From a checkpoint of a small autoregressive pixel model: 18.5 epochs.
Rows from block 2, named by matrix and row number. Rows with one number belong to one neuron. Each number is 128 + 32 x the weight over its row's rms, rounded and kept within 0 to 255. All counts start at 0. Numbers have three digits each. After the name is the row's rms in percent of the matrix's.
# gate: MLP gate (model.blocks.2.mlp.gate.weight, 512x256), inputs 172-255
# fc1: MLP up (model.blocks.2.mlp.fc1.weight, 512x256), inputs 172-255
# fc2: MLP down (model.blocks.2.mlp.fc2.weight, 256x512, transposed), outputs 172-255
gate.446 093:148068125135108104036206140091117127163125140079120124140142127123129145130159194142137109096139186179145133120109145130167094066108080137137086133199167108129118117124081116103105156136097094147149138187118161198118146086093108147128159135140085157118
fc1.446 102:147103088236098106162107148144151193126144120125076139110099145088135132096141184104044164111133112122098141129129140112091164144186157146128105086142117135083195109115176113100137121114100125157103191146138121144098130125163130108063074113138109131113
fc2.446 096:173120063128123094157177176199101092122124172213171127179124073138150160131155133158117116080157166104104109135127098155157157133160118096142145138097150132119140108137160112073076079152099147156107125119106149123101093187069137168122134134184177113092
gate.447 101:129134043140142082101131103120138189191174134125148050082142123131126144121171150085146109154153118146094163089102160158088116136133106103147131106174180104103177109101071172116128089107105118146138118110097106164062119124138094113121120137107096110128
fc1.447 101:121182115142129148081152131173092117122159133146123160136129123147044099184165129162084160128163142078132125132151156100136126108123116122096159115162148080190099109093126090127102133131169136096128158125109139097067114174082133164141108165137168132132
fc2.447 097:109118163107161142131152096117130174098106147178064097135148123138172120072111153069118131099105193174119154118157093111114092088076101135117149118099145127173183151137127200126093152120120085100150114114098165145073175144082180132173119142109154136141
gate.448 106:114195178157104090135111148128176193145120125144099122125104158109183127094091160129122138133106105181158157118137123138194105135091117079120125131076131107062091065088107179133092162157137092148095164122176148127110124136187102127107121181127156152115
fc1.448 109:085111145121129148162095139127138128156120169165048139163179131108122056119145138095115116101064143154153093113049061140163129136110122092114143157149118170098138093106140132161114154183150075108075138129174183138082094126165101099146135180118110151159
fc2.448 095:166099090105166125093111124141121156110178104119133099104117146137148145181138127089150113145151132140119141190201130099143113097103124139137157062145121148137140095122068113135129088120130120169117132157126105136157166098174118134156128108146094210123
gate.449 093:164101162083129139191164140082116127115152213097200134136138150120096139169144083135094152102086115116154176089106068123120133154086112088092134141127095117141089116140123099145160084168112114152112112135115194148134074119143141114101108130168105089119
fc1.449 101:090184125117181132161088132105096133132115079097103129107090130144144136124157176105163161098116135127089151140121076081145145115086145082169173104114130109150140166084098139140180086100037154167121190131109144126093101133175167120135102164174099088121
fc2.449 108:127134125088125131154127141128095081129090099154118097070099159137112124148107115143098130080183166101084142149171178139072081110142182179121079112103182182149146130152146051126155189137106129104133142063140145122172106140089092100092085133079132155178
gate.450 095:093113124066138125132085074072120177126155151107170194175133127128156150150143142114126117124137079121133102078136093131139066058172152111159115145086121114111096146165153166152130137112110137173082129053104199130117104109151131094179060159142146118135
fc1.450 110:169164176167162104143195109144146112080134065139098152092149073110151137156088111108140146163177122124106111190145120150133126117114142151082177168205127149144118084129139084156133118205159106096154152147166069124138167091070100119119134056109105131085
fc2.450 097:091168129156154092104177177115099168139188092127120106145142134124180141145124132127139114078150134120141145149104111122118122047142065128158110100118057137161110131044165127182113114104159148101120132131141156106105146111144183084136156091131083153108
gate.451 096:081153195122093115118148147131113196110115134153130123121082140069173187096123160065192159138081169180139162155170106124128119091122167149112161073110126146175104108134134146140134134135154128123189174064107134093149144081148136139080079185172096080159
fc1.451 095:145053172128144131116111127115101121145103092097081099143185138147080121137176147191087066155160150131122135081109144131111140153147145099178121132170119073118123149169140137103094159132125077094153126112120132168109113083103132119153129100109164125106
fc2.451 105:088185138195148100060182088123178069133120158109090160113119099172088166093103146169134150121132083131113088086187130114126095109104123087126156106086105097088138082096073130118144182097166108118130113111108140156165127102168148117139205142147120129128
gate.452 101:108137198038111190150135133168121143190149131061132143148140060068092165139174121179161121105143112167105145141181139162150120146113172157085116114119088121164180126119085130094120057189103107068132066141066137081132117126139125158126119121130099156125
fc1.452 093:140161164054094164139135118172107124114155112100167091116163071120092130133136135175131101126217157120086123099155100137111107174130112140062129090130145135096161100134074120062139101177120112082131093162097100138121106134114115130074157128167144148092
fc2.452 095:123122090165093231117106183128130102110138162158135211081063113113091119112184124138176073092126127140113109184122108155078202111180092092095050139112120139125135132106138098080137087183173096122135101116152131158188164181132119139163135094119118128111
gate.453 106:126079195179136123144127101100134169070181103114138194123110141144120077068143030118129068165171136164125120154210122129117100151144127126086141129145111189116093108126098153121113081123107144104145104116130148126125075105083108059083103128128177102119
fc1.453 100:138127161180110120193118150149152147059138160143146126159155128125187074072106198098079122075209071144114136093132138150162122146129073131094139124113075061100168072139148160139135129090131102139228154124127107093120111131151120164090073117108125181144
fc2.453 097:124203116143129130105133110175209176111161181113149159170128072115128151120132126084155134126151107137080157143149133124159121134093150108083102087164122145100120125106137191080133092203080187125202164132203186130101142133074089084137115125147172123149
gate.454 098:145132121189156085155155107114153196127176083140103110128065149170159125177123116171126082145138103119150100136146106145063111101101108117090138106143082167197074139168069082203185105093105113168163119177136129134100185170077168180106123082141167135103
fc1.454 105:139060127165155131128120193087173081111128187098194125148137183161181095137158062176087131123123183105110115123173108085110110134157131112133057155106117125109102103121042151139105147144155136145134068106121200132107139119126135094114094177094142109103
fc2.454 100:172168101150112114116137102131099085140107094080080194110183122100152115154139120077123163096182135168173102137124166095123095146118094165181092119096135097190086135155190117135165127140076102143105070117112151064103133138157190107077107122137095135170
gate.455 090:098124106157084103104157163188095102120131126134186097075103127112139126152149097102092083138130128090116105114109021135171096136058138092141120108145103116134085101104097096089126104118180167177145058164059092161124127103183176109156148165123120115162
fc1.455 090:135098146124066088171102121145045082112108135147221180140139114103114163104135132171115177111135117144129142101143164115186168109093161112171077179123130153099040132093125084133117155131122088094121098151103110113116090139170130143095131130146144147155
fc2.455 108:112145083091176148133112119111158153161148162115091109106106092107134125109186122145119149133153096135159116154131181117140122127107184170069164101132122073098178103139153131219106081159105143076129164106104169154148174142103123097113091122137154112132
gate.456 102:115117110145100124107154131093089125116154052092135172124128131122143137111110161154158083113017108072105152113158134152104095115136100109098070136152108111155138166118165130070152099117160097068094105126113139117155114135178110145097047141127095165088
fc1.456 100:100130075127105157099124112147109110084099121133201153092135146097188133107052152163143109125004111099119123192129134089072112189100134184051142136111118040126115160135123084130164146134135131159135151131116137164155087166155109095119137108112119183093
fc2.456 096:174127137095131130127093166122119155161135123138070145078118108135129153147115124107098122197088196188150131151115101124147171153153141095162135130163117140186243164110176099174098085112117125149140073115139072164147091100077124112124092157127085134105
gate.457 097:154157175142118170092168110103118133112120131177094177130137129163118139142105098163124175183127146103106121153102058196106157079125155087154160045179125083096163083079139118199117118176140121142166112161106153155133070168087073142144152066091121114172
fc1.457 096:127114137120114118153107158083114119153093085080166140097138103117159159123169150068166163135114146130156106163094160118130027148104099128093160149111142123179145126109096091123174123135107094121188152108138137163134141118078089111144147160170100085120
fc2.457 106:117150147142160136088063068083135152149109153121134179058164114155127199131143104136154112205156174062132174091067089091156148099148102111176064065119186122134154055169130174106144128083137168147098145147133124091051117056113122114176150130085153083077
gate.458 093:153092107144146095130111143127103182108118162119114160080170143154138099092127143117166141119088135160123150134120109112133055095130133187080125148227110128133131131081158091065162151084125124123131104110133067077115131151151138090130165079191148089110
fc1.458 086:157058136108119127107087159108114122092138106109096139115080156146145098137092134112112135102108112115128149147093168088117123123177144199101130133110068048097081185138183085149062055117090105118146104109147132120121155161138077080158098125077151145094
fc2.458 108:146104156141136169172167106104099144087135127130137132097102116090131120133126140081165140162105088134116139136111068147143164157097064105169127150095155090120113116162143168093149157103113126117182090119153123160142087087186205202080108083117105086118
gate.459 120:192144142071116139162179184109168129129139099167083071133196089159173122085048141123154101130133119108094125146085134123132075100125131138161140172140103123187108104132166133110117143083142170155153141135163143055118126148047114111055087099142065101084
fc1.459 117:101110130087123103108166119119118101150120107155132168124061165108101090183123078140113138157106158131084082155137128144113161157155106133195132090105154128106118183168110083129132134132126146057098089113075096173182131157223138149131097086134094109162
fc2.459 094:073151161141181119096085177147109108161106130113096143126045155168078137164106134085141090134184129156155083124087139100153147114116168139094132104075111172143143158151072185139160104158148079138016100169125093113143128151154143176152165103160152150179
gate.460 107:170098141198139163153101151122125154119120171124096074104115119068172140115150146156127120125099144117165137118119141159176137170103137156092113066136172140158098164067141135155098173119118160165098125164133108143093092160149109114191107106071178085108
fc1.460 103:123141141190117121162101139151159140108128120141140139136111100092131176137104106149108122138104132101159154103138137185144130098122122156134139089119178107122120131030122157164107123135097162187075102137130132087077103105110116109203168168153149105151
fc2.460 095:075149090133151140204180132089082207125128178141185138070119118207116136143094173126161151125150110118156115172131090180071167158151108135114134110155155129148120100181124069128178130161097076167146144135158084103126111093170086152125148174116133139121
gate.461 103:119148075125133177108136151127092122164138115135041127137119105155122165129106118143166152147116150132093125167075114116087116103132152156139151127107150101131087124141191108134119127094154200005094146179095144091140134104108108121092169206139073129161
fc1.461 096:126180154093077094137081071119200114085083119094157156161139131131150112119153128081104162126148088123106071083114161151204177095160112134094146082066104125155093172096088134148131123130147065121133170081150160124122153100088068138113098094120111142086
fc2.461 119:120090150094160160188148121078135075179125094168174188108137149168128123182158134111125149178087109192138155129107094077114097155118073168115150131062102107174182135189097095153079092113123134146126203129121121132114122123103186130100074164087147098152
gate.462 098:076101135132092122147135143103140139165117148129090091146144160137102151079098147118126174129115152137149139118131170118130112106076162124112078140125146117130168181118104091168140130108141127203115183169102111196138149132118078078149132169087134100113
fc1.462 099:216161164207106058143088096124117145212169183113156147120118109098128151124151135155128074097102129112154128152086153134086130163205108119129086103100160114174150146127156140185101133193152124128106152129140182058124079131112133160093166139057141159175
fc2.462 097:077129158144189103118107115164111112132119241102140157098136126104154164120058179096115132135133184103126120141149118167101140132158138107140125110099141200157139106139123106175077165127049150070125150137073138155128097144133137155140104170132081162145
gate.463 097:116153112127112165146099164098180127087104086195100109095169150166082107131109146112108133129192153164141111081196099092101126186118143198109067112077093103153116095086112148102122154098143126122134122146145095104102075184136150173145097169132125144136
fc1.463 100:110229117110056111155152132130163141176063159097158131157116103181147163151143066150144164147118098128136093133100153135108173119106085102141107098111169195138139084145139128150156155094140130145224126127146048116143109163122134106081139114116152169072
fc2.463 079:108141095150150163117088154118096101130132199156089117072103151099157077110129122141096199108156122130137141081141070094132154198149105112046095155129099046105131122079052084199065153144123153158129061144155140176107097144163137092131138111191137099077
gate.464 107:094174122140145082116162101110109163104078131130158161076091062220108116117103121112094137088158066115140123140135131164147162158110138136150159161112123123123178099113121082128187143094182132141134135160146099090151119165153119148167147090111115132114
fc1.464 102:154117204107112145110145123172114109114131142211062063127169125164122143148142091159120154125172139131168123135091127154098108121122142152185095130174077151134149137148147104130169165110107147097056135148165106109104138087074111127143119112102134134141
fc2.464 096:181138026106152112169136167109083109071121181145110106183170061098133099133083089187150107153148073120181145155116154178112104173141135138043114170132153103124134151074170123128136129154083133122115144133110132116072151159066136093118177093099100089103
gate.465 110:106162142156174150129142084112133076147019103136099056139159181135119142102175117130131127145116060168124139164174078173123182104103158144159103148083127178139119084102105113132118089057105108129160105024119102093143121140138129086165137146183139156041
fc1.465 103:056123161197143145110123115154128090180095160117032120129118105158136109094144167128109128122116100109129146154111119109114110113142160142084138126120082099141145127078081150135042086081071127089129125107127153120132131180181122049144120120149134169118
fc2.465 097:098075098131083138129174107158171153166142115088092117121059127147054160138185060084218104162090115165156096128177106143167180102161180103226034106128122122177115126152127124148187118125168108122120138182152090181142109107117150159119112122145114105121
gate.466 100:131149126097148156135113067094118146150111178159095133139074156118131146075138140109102085129123038153173088126167182132209092119145138135132088164112109137143168095167125164104152155075135142059143141145115121103128188157145127129156100117137069119114
fc1.466 104:115088109150080101109113144112126117090116126109197152165085153116081141101096155107184115129182154103047141120105166139069162124105117156135166162105120129124123163144077116118097150123097104139159188080130118103127108112118176095080136103092141115117
fc2.466 093:157117110128169128129095133157080118149092078109141122158169153152162156128075153145109138104157108096107179155182091152095093145103133178181124087126116155109099121129207162076171134139094134136121139189151156140126109210163111150154095125138092134198
gate.467 098:154128149192077134177128093132111100148111082157118170090181135185159132103138139122074124142090119185064163148156155141108075117180139069130148097137149163112157110097105079141097168093144122036083101117124136136128125177141167141105118098114154087088
fc1.467 100:111114124121117178111177186103126185133088155102186099112119126174127042132145130113084169076155193112089178110158136108121173153162127142077172154070130125138127113094156087053097113137132095178115145118131116133133123100118142157150124156154149093146
fc2.467 107:173113133142119115191097083085142218093150095122176127168120119097155176114080147096137117134131086070150141175069154099131112158116064140194113079161088087111154054110151155123175164072158108061176117099153171085112106113156076135142124109114106089092
gate.468 095:131153158126111109125089139151174147141133103150076109116098119148139145066124145099149102157127101156167114100052086091131163111114077132144140145128165164115143147139134087095138129153144145071111159091172111041148139109131140209105135097133142127144
fc1.468 102:114116129127129164129147145102059125139143168069161115151090133171145142121152113122142142108165137107135185124110144145103081122121172096182206134073137115192095107130141148113088141092120163120144067174081113164146148191108121085199104189107099135100
fc2.468 092:084174150123129165139163112149139113139136100132097195154124169082127110149140107154143079143097165103147123092096106185143139150096129160116126103087160153045153152102191133135141129070149096020118129134151148178143133138127130109067137121166130130186
gate.469 099:128140099116117091147140085113132154129155143100091124110097148087159091163107224188088143105167131124090113099150103124108107160052119140131132129085137144151110095148125113099125161069154100129116146090071149118174173102130102089130129145093179188086
fc1.469 108:109174110188106109114114119094137103132133113079097104085115174133114151130111154079088114133110098113080118145094047151098123132103116107125099129129132109091103042193140154041053080130141145124073155123108146075113188163121082190141098104124095152148
fc2.469 114:127154102132078196120101123162120135092115187102148122195170142160112083123135175144100154100111186149135094129079153100136146130139164141143129106102101119164199131202133130171206128151080172107120096136096088163172143153127124159043157112155148145110
gate.470 107:120175184098134112150096095090108138172156134164167076112155063116192123121101105162172169081128124210118090162127162117115144174078089120142124156061091149123122174103138131053122070086069101103160097129124067115184112103093119128136127129130174080121
fc1.470 100:217083144168094146077134097185173159171164111112116077187159153140118114147135136164094099122091151130116037077132037143134127119150105132126130126143105162119152103175129135130133132129151124147123153152172174084131099119124140097165119123098140128095
fc2.470 082:163148143121118157119169072125187112152179128116185189110106089149059144153159090168141173064106086153152188138146122104078165118115168154096081089114105068116130094170085142077124097151158099090132138202094158099139102154076104116148175151125136164074
gate.471 096:070170133173162083122099098103090096117121163164127178137139114162137095112100143164108160117072135130108117094087114077143154123099107154133094128110196166099090036180129088154156125106086088071088098170102112140093100188091103079155138088125103085214
fc1.471 100:096211123181144099125122135095081160151155146138156157071126091140101097060109103104093090142118156141053135094114113149173063169145144096177120155122131165121151156130116107125136123165142141041129088135085156074132161138095096131157134140077184163152
fc2.471 104:088190116147100134122183139153080133105094144179109089130101177119140124174065170105110120098115088102121119134130130160119098148108194121128096188163108114151079092123173088202125169091151179162138077135145128126112039198129130086139180145137146184124
gate.472 098:112113102076153146125128088158124136159160125104110130149110131190119134126095134147077126173104137102107068118143106120126060090115096176130114104153114023089137164188141108155109178127176157123128121119047162107112127081148114138110111112144140079126
fc1.472 105:096135204113153132089114113141130131106111168167112072182103080120151069141158165158196157091160112138089157121103160178156129163163158107150147161121159139150077058080091097104076135075112194103123133155151137203111105164136111125165123098146122098211
fc2.472 112:160132132081171179131141112092173094108091153131163165138134140141106155109119111058104123098138114119120118165154140081136125129183151122146100123164145025163148101120139159094141065147099156139165125149111194170066143059160153119142143114133119128069
gate.473 101:155086189099098129150149066156176108140132128172136129154141122184119124109159124111100163117137156119101107135147135123106074149131095151132110084161085106150111137111152107123137088145125159120056169147160090139090181140071177145187132074187107158153
fc1.473 109:166061125138117132093089064138114154147104092096178160106114138117192196135181114129081100094063108142090114179147122114147142110154165154213149137145120119080098121138153122124137150105138158151121148116129107134107142047143101131171144140117184118083
fc2.473 097:160127092088161135100138090128180144119140134125092086148109051172111092109112131116181113154180102160120138061130104127121156109068140091086148150114121180170140141153115177109047103124105127167139132168160094104114145175116115139098168170125200115144
gate.474 097:110113111161162070134167185072132141109087083109172118136146065170154101043128099159176119156144106097127101166172117161174156077164156159168157145122108123122148135144083162170094132107150096141132150136080116098121095053154166073132085112110100088166
fc1.474 101:127158098180077137162145129109107144108141133113124121067115171173126101098106151135165167157118148076143139126093133143162152130141146109150152144133134182161163168146089119099151133122130080155103191127146182132158141141175083133087142126136082163154
fc2.474 104:173154169130173116084108172149035139144096098128164109130096144189138100140099086093097157139142130108117189044094103182142124134170133146096100114108077140124145191152116156145109094197124088123130063119164150137170149196132114094153105131085140109085
gate.475 103:147124141168152097141132129124074112089103160135110131158104152133130110137204138088106094154107137079106095148120188155140095125125147158128149088141135086116212121163185100135124079171121102104078141096041133116102136149131115080172167131136150167143
fc1.475 099:128132102070237188149137104103119113104182080099105158169125163108148105102093152161098139092165142104127099087132085107101109112109184140095111146113135159177122095146124155138150123140093103129139133125109147162172115120129130151045121142092111138096
fc2.475 094:124094123155093120095197114164137139117116137082144184138145113209123147102138090142106129180098143069137092180068129095134056138185123150141156143114085149090158082152144212130147133134102146058153132164119081117103113148147149153157081116151107178078
gate.476 106:131173179106082139075135138154075124130117183108128125099207133127144100169137136132106111168129135136088150140140165179144084209127082083089118060135096128095098098170146137157124107090114123112201134134177149142130119120107121076135127161096159108128
fc1.476 096:089118209133087123079112077170051169110095197138115087162161103144137072117159201141112016177119101166106112145157100126119106184108118092133148106089086123115110140110119131116090130106140135132142135178144108115112133088135108111164180152104087085119
fc2.476 104:063134118149101122107148150104131119107148201105152130117163120115128143134151111099043085099091117090153130137137142147121108175113141178158066121179046117064221114118160166161186107165155100106127127159067093074152149146108140097105141213116091102119
gate.477 096:138116162158189163082125101090158134123148168124151136089107210137095151112193154055092115138149128108151124136092113169083136162122121129105156092144071187142084119230149129167060087126129166134226141116073127059143099156118118112092143109174188155114
fc1.477 095:164147183134127094083122160165164079123191151151077172140154162119128134117134151088119113105155182082113127119153154093121169142131100118161117149117137155142146104148159120183054115130162134143147146091096175109063096113141138070111176138165147156180
fc2.477 108:147078126118137165194147148166089160094133074152114156155132154127112149175102174124143099071142080152160186150088122155080127155112114095164104098063112148142107120136106100122157138099101154173135116176153106105114102153083138187143108124096172108168
gate.478 094:142173189138203119095106148104149066082103125126180138125156133123087090182115147152131166122196072175124148165090127084110158082141107097110148140148150181163115136102115105138064114068148131125189094102096081099137181093128148167170089144088157111110
fc1.478 100:129127110125130116108086174085121182151120146102162123090136102200144077130150090122125131141122086127175169145139104145106087113150142151120124084141185154103130178061137152064160121140136183049114189189138120140116118185101125093123093152119117109132
fc2.478 104:130107102174134137109090089106082141083158136133153174113128124160127165134186162160160173125095130168088102078132158139132103159113084104112156123107173193152147118147131133133142151074168096149129153107054106162145103130132159165172162061178096132111
gate.479 103:138140115116183103131126155094134176151131132105154090127139069162074129129160111198185073144097069189136092155127176118124115060081102149136160117111097120124132095135087123156123148106080091163172105130186080088119094100163168138125171185122139060107
fc1.479 099:105048086071120121120122161159142099127104096075197133027108113083186166147151159130118144139159118156105142115158152078086081109176078167136129134132078147132114081112160086143171129125102129137107170138100156145140099126098114145184150161109157087102
fc2.479 098:143116204146089083077152088113136090156109111112103167123137133085073123136162122083135156120151128146138132158119187152166193122096124191099131108119176185126108175150128126097175093119180134061143117104121141135172097142142125131088111105175101152154
gate.480 105:165150144120134121114126081161124131186123181126110125153112184118134140159163158140165105118087175112210189133139128095111091114088132111106104067066097114111158090054098112135092079093065170099100139100152146148139161147148098114105137108146127106156
fc1.480 106:076172057087161110121067157130156111147149147138063120138109100140100123148144179085163078138119085098152176145182087131173162143118124100154074107138081103120092145110171129120130109142108100127099152107190138226087182146179141129141137144112136187077
fc2.480 098:151111168186142157177089059100103131134094143140119138157174130097085132149112198136175123146107133121103155138126163125097171153148137136096164155123133086118148084134140147157091110166100185159172078131092122155112126151170098124156128068129163142091
gate.481 095:155126133138110096159110122126121048146104151125104133089128111203114101156142147145136145155141095143152138154113102111112138166101119052164109078114106123132063090069120117079126141156152134090159112105157178054150104155105178149171075144106143136118
fc1.481 094:164204162139131117159148154125089086175123165088170100076156179175139101108132135160150107143156063165111103157149194122110090081147168178099135099156091121126146120123109120122124091169101084100075114144119123149156136178161087173134134122069156118075
fc2.481 101:125182059120153113202164090171122090129128111122190098152121133116149142123100148103114128120146138151130096154134186151134147139116153144116123082134132081133149094145111111125115114112142119123115120138119160182142112029142147157116148141101116198138
gate.482 103:163116125169109122176076187089159174144184126131098162129102142130136131079128141136105195112069106105160174092173097086135122170162150089127042161162084135114146091129127141105090151140120075097072118075134102164056170200112143137163120088142126094179
fc1.482 103:107131105101110189112126107113089132129161230091076100129072113164085124118105104135136126140103128133138152129123131136120116201117166121080144186116066154092173084066156151145135123128123087092101097102127093128098147131101147141146120131144125097160
fc2.482 090:154163135087148125084144120158110122144051134149135179117122091198137133103111125126181137105179161084095176141142172122114154108153111086168110121146183126150069088168104132123146076100074120138114144102154114129085073148018145185144108123198141082128
gate.483 099:075175163096114141187146082067134144076184168089171148093163157153112058134133107119115105114091139146091143151111170188165021096176147080105145118175128112085171157106097201124109104118089101134087146123155136124126125102143166124126166089118163132113
fc1.483 098:072103155167115149140121094146173073057087146131108147079120103098188119160082108151072152108113096137106126185139126158153108167178155112149146109173080140084113097136158103088116069079135149081113132137117205152127112148146099094083066101157167124174
fc2.483 108:188099069148060169163103105145135173086121138170112085095159084132163061086129141106144145096103142132135098107030046158139088161144087100107118106159166125157134161137081173111102171135087089140147115127097094163152121102152144136126120165134149100123
gate.484 109:130093139118104159120158122158163163205148147096056167114126154157168108119103116126105144162124081144113118117120153117155168188134131139115180173119175132147166165119085052116126089092110178100134164187073127110141162091106112154089165071113103083188
fc1.484 110:096133124108121118100076066125150148149091131177150113120147162160119138110150121114103152119110145162132138087165130145120121172121189104159144119118091159099137150079137116143044081115192163101121123173093137113115132139101115109105174141098128070197
fc2.484 084:099119130104109113149103125121096150164164102089109144161110127099148187156146088162068156109124082097128056096181091155159175108130107155140145109131146132120156139130110144146144145157127115121154115140123090125201182116123185123123100101116142116137
gate.485 096:102185144119104112119137111180137123151140155159160102083148137126133142092113120135125131075153163134161134128172122113123109136118149086059094090064094126090137120138046120112093132127128085133154072135175112144241081132099170221117132179144156114135
fc1.485 092:141152120109220118135126117104108099098115175127168179092125108155099156128145115125104106069169129121091134162152141128158091107083147139111132095129125085102165188119194101101181142059184116153169217156097107162063111135144180138120064110123111104119
fc2.485 096:096082089183077133156143105147095097136116099119089098107131095129105156093153103168148108165143107157142108116143082132099113154178147104061071087098143161162139141168120186169166093116148123113099075089124112112107150115067092137121155152124153140165
gate.486 105:154141103104126117143166088130104132160128125086073174138120175168127070160114128174199149136078122142128061119107181121129047127091123102126110129054205165124124140114102143202151157076117120106129151162117150121129169128102162114078179194126164147108
fc1.486 102:144098108127099154072122120094172130119075082140176096132143112078184164149167156126138178116170088088135141091092081093142163095169129116120132155157100132127102135104185133084078117151186104128100113163142178079135149136131086126165047058073083123153
fc2.486 097:100109088145119144106114119052100174103107117184124101198123153077112125152093140129174168158119114189093157073161094135116120097093137148119137094081107134160115116094162107169157157085098139125079169103128110176155131130156132153113117175106123073183
gate.487 099:099161085152146121122085149125069149145076128128120141081146172100142109129146128152156139134090155145158108130108116094169151066127176133174113176109113145067125096120139082172135096129115101176134128093117176099102147179100187158077166105153131122080
fc1.487 093:102127114185110148174142144120072116108131139124113116057204177127163158184135117164142140127141139154083104087122083111191139101145156126143177220151146145156116142088115117102082114196127130111142086150154139154154085120145160130089143140180105111103
fc2.487 108:117132150109145170091158094148178112139137136120118134174128123084089138085140130095136114143188152088161109171175135124139196155102123077111138074070193063111087112171135066125105155104120170160109163056138165131145124064132068089204094114114121150115
gate.488 098:142119134083090162200142140107116128137089148139148148083123112111166059101154115138099149098124134095132127135123165118158173178093101139118138173119127130161136154123169133151114114097100137151152108156089134100109142124091091083067131141085122122151
fc1.488 100:131085089149117130208104161097105180092060181130124082081155133102113069105105168142121112126101120140097134174111134129166111119094154176126118146175081113102062165122097168104126140138147157132084107177143137080083174114065126101156156185155174134075
fc2.488 091:137101120131114113150078138138113083106147130130180134134131099121133172120142111153107129149083133071171207119038149149162174108126120135148129124113165097105126081083177116134173132117129134144174105124131113187135191195083095082130165107079160142056
gate.489 104:173126115137050113114128121095147180155076235120146173195122116107135111124164131104114155169117152122102168135145085106146140130128109111068140105163150078114178116067073119098068149164149102129114116046106130117109116107105145096162194090122101132138
fc1.489 095:078125123149089097128121131128100112173145157147126215086129112180149132089086129196126120135206128127131107081055154039163140100172099114116111124134082120129126135156127092177066153116121119119140145123167073092117109151103115168117159193150178136110
fc2.489 108:161159098130152202055151149161139167136090120088131140189141076085138083138113116167115116067097127078120164135167122148136123172134181160140109103115097102115148100067114127113169076149156090205089116197090174124120089109145118137143111103126135083110
gate.490 107:156130129174131132061082146062153093125167150112143110144135090103073137110124098104067102096108108119134097096123150110138037173142175184115111164116094127099123140059122191116086111151166129122075187132113141070112100109184082150085112126132134155202
fc1.490 099:088106125123108127156176146121140152149157173125115076124121147134139087119106133139166146169134106115234098173149059150126104159124112093127096078151179150159149140127170112130121107146073150156160150103138115162141121110140197109146126146197153100055
fc2.490 083:105118158092105156134141156104184144156151096129075093167118072147139160090117096095079180143163106105158109137150137145131135138099149172079192114133149118124167135091141077097050178087181111110143173081047088199129155107092128094140154117167150118196
gate.491 100:168144121143126116053106153115091125108142191103084143173091088121130125104144162161196114149135130054076108179133156112057120081115081152081095150131116179144114129081111082168140124145121148143155109129113124150089179171151075102120120104104167149120
fc1.491 102:118152090101148147087060199151162136099090084101108135140075141116164090141105116163078185080123139139158124040152118154092106132128086097098143105092129136157122126054205156142170136149154106135108113081132141122150114098133157107126106100170135152142
fc2.491 103:117093127105132117166131104134145162155136159073192116077102150146112147088165158130133094143099072076141079145059083139071137184108108172123155148103160126092087141126188120127158119072141175136146103147195157149144140141109149134135111170115140108166
gate.492 095:152141182137116132076108165096113110187083110139157154147112108053109116135132087078070120124172117166129107121147121124155128092124138107148131132133118089146083156096116167109129146155173125146096144083138108128133157153103060115103150105120184146143
fc1.492 106:131111135147102124125120117167162139131142082132221145154154194141145128128159112138135136164151139144148102114145123150170101152146060118181113154117106127111207106134167126088126131147201133114072134095094166175126090118142144130019148073186074119101
fc2.492 101:148073127132157116140134064107168111113117145165092188079111113123103172167129147116168123123174104130159111150158119160123091128153150124060069137062136103154117105108093175147133106158127154152110150166106135186132163125146112102169129180134119167083
gate.493 099:145163146161144125090132164048096146115114158146136137088163151115085096047101143153110117143182152099092071139159175158157137124143123156155119084112119147096175175156079106097142148093143127162103107180182120127106097139147137120132164146091127068146
fc1.493 100:079097100076140153120138134087156118144137144148073106103097089139105221096083126106118171104175129142178120152130131091114146122043177129166128132220106105132082130103149160130188060166075123103091122066082112117111145134146024167146133117118131121071
fc2.493 095:154135142118086038111142174122084179194145111109085092197105145094159108149180122125161105122126125175119098100133156117184129094135102111143177145109159165157149180138151130139108142123155087161105172103113134137179156113083149171157132140195164056155
gate.494 096:136139153134176088139131099128132119155121113085141068181139164149138090138092130090087183170150106198136121154161098111093150128161123092148139110098212075149171142094087111130139137107131111078128153146070188147098153119162139144101162177139094124121
fc1.494 097:168125127128168116126096160183107152174104173099141095170130140166119126141111169107107120123117114168130095191142121100115172070088134108113152115143168110080137137133132165096101125100116072108141157160088147143148162148182110084052151128113120156138
fc2.494 107:116136130120091137064115103125157110136127156147096152139147164096185087083128082092185146228149139099103174083171117136122093144159140151173145109092163164161141134165128140110153110147141147085100108156129146144155140140147122112196139100096096120184
gate.495 095:080134153101152104082113188062103088072132154096096120176148106113167144171130114115156125226128130150088160162151116102162072095130089176143160111113140129091125061068074135159146161140076094121105080151084108101201138202089142118170110122138124137102
fc1.495 096:159110197091101121083161097120126069183193160114058104100100107171124087104144125102143147138124146075167117120099161122082131092097126137103158129171146089069164101170125134175081147133134159154207140119122167100099074119142138134158187085120126130129
fc2.495 110:121091111171154158159136163175128054117148101174109072123144125082140099134162153090091067142143114211129105092108112121092149139066096070145135129135126159199156143083203097084135120226099143099137113180141104177139149160117117166114085172159067091100
gate.496 104:137144157080163183124100072107107218179090127088093216114109113093090152147143157167132102164088172088135109141188084149154122193165153090184070088134105135121119094136122087119149143088125105145119153205141156141121129102098125102116133097120154122104
fc1.496 099:061147151102133121094159100100166073125164135155121074080104126133137190148095175121172106143166134072138131102148113111154128146088135120155149128155121134109124130150130093206117137084156150144175150112108155185174148120066102070187116096176130146124
fc2.496 099:100127107087125098115100149158096102102122108147113052148160154110101082144132188111166181125101169120119138087106185137129086121124081132156127170108176099139114150133181113124165099097066126091097174096131092109138114110106106155126141127109071166158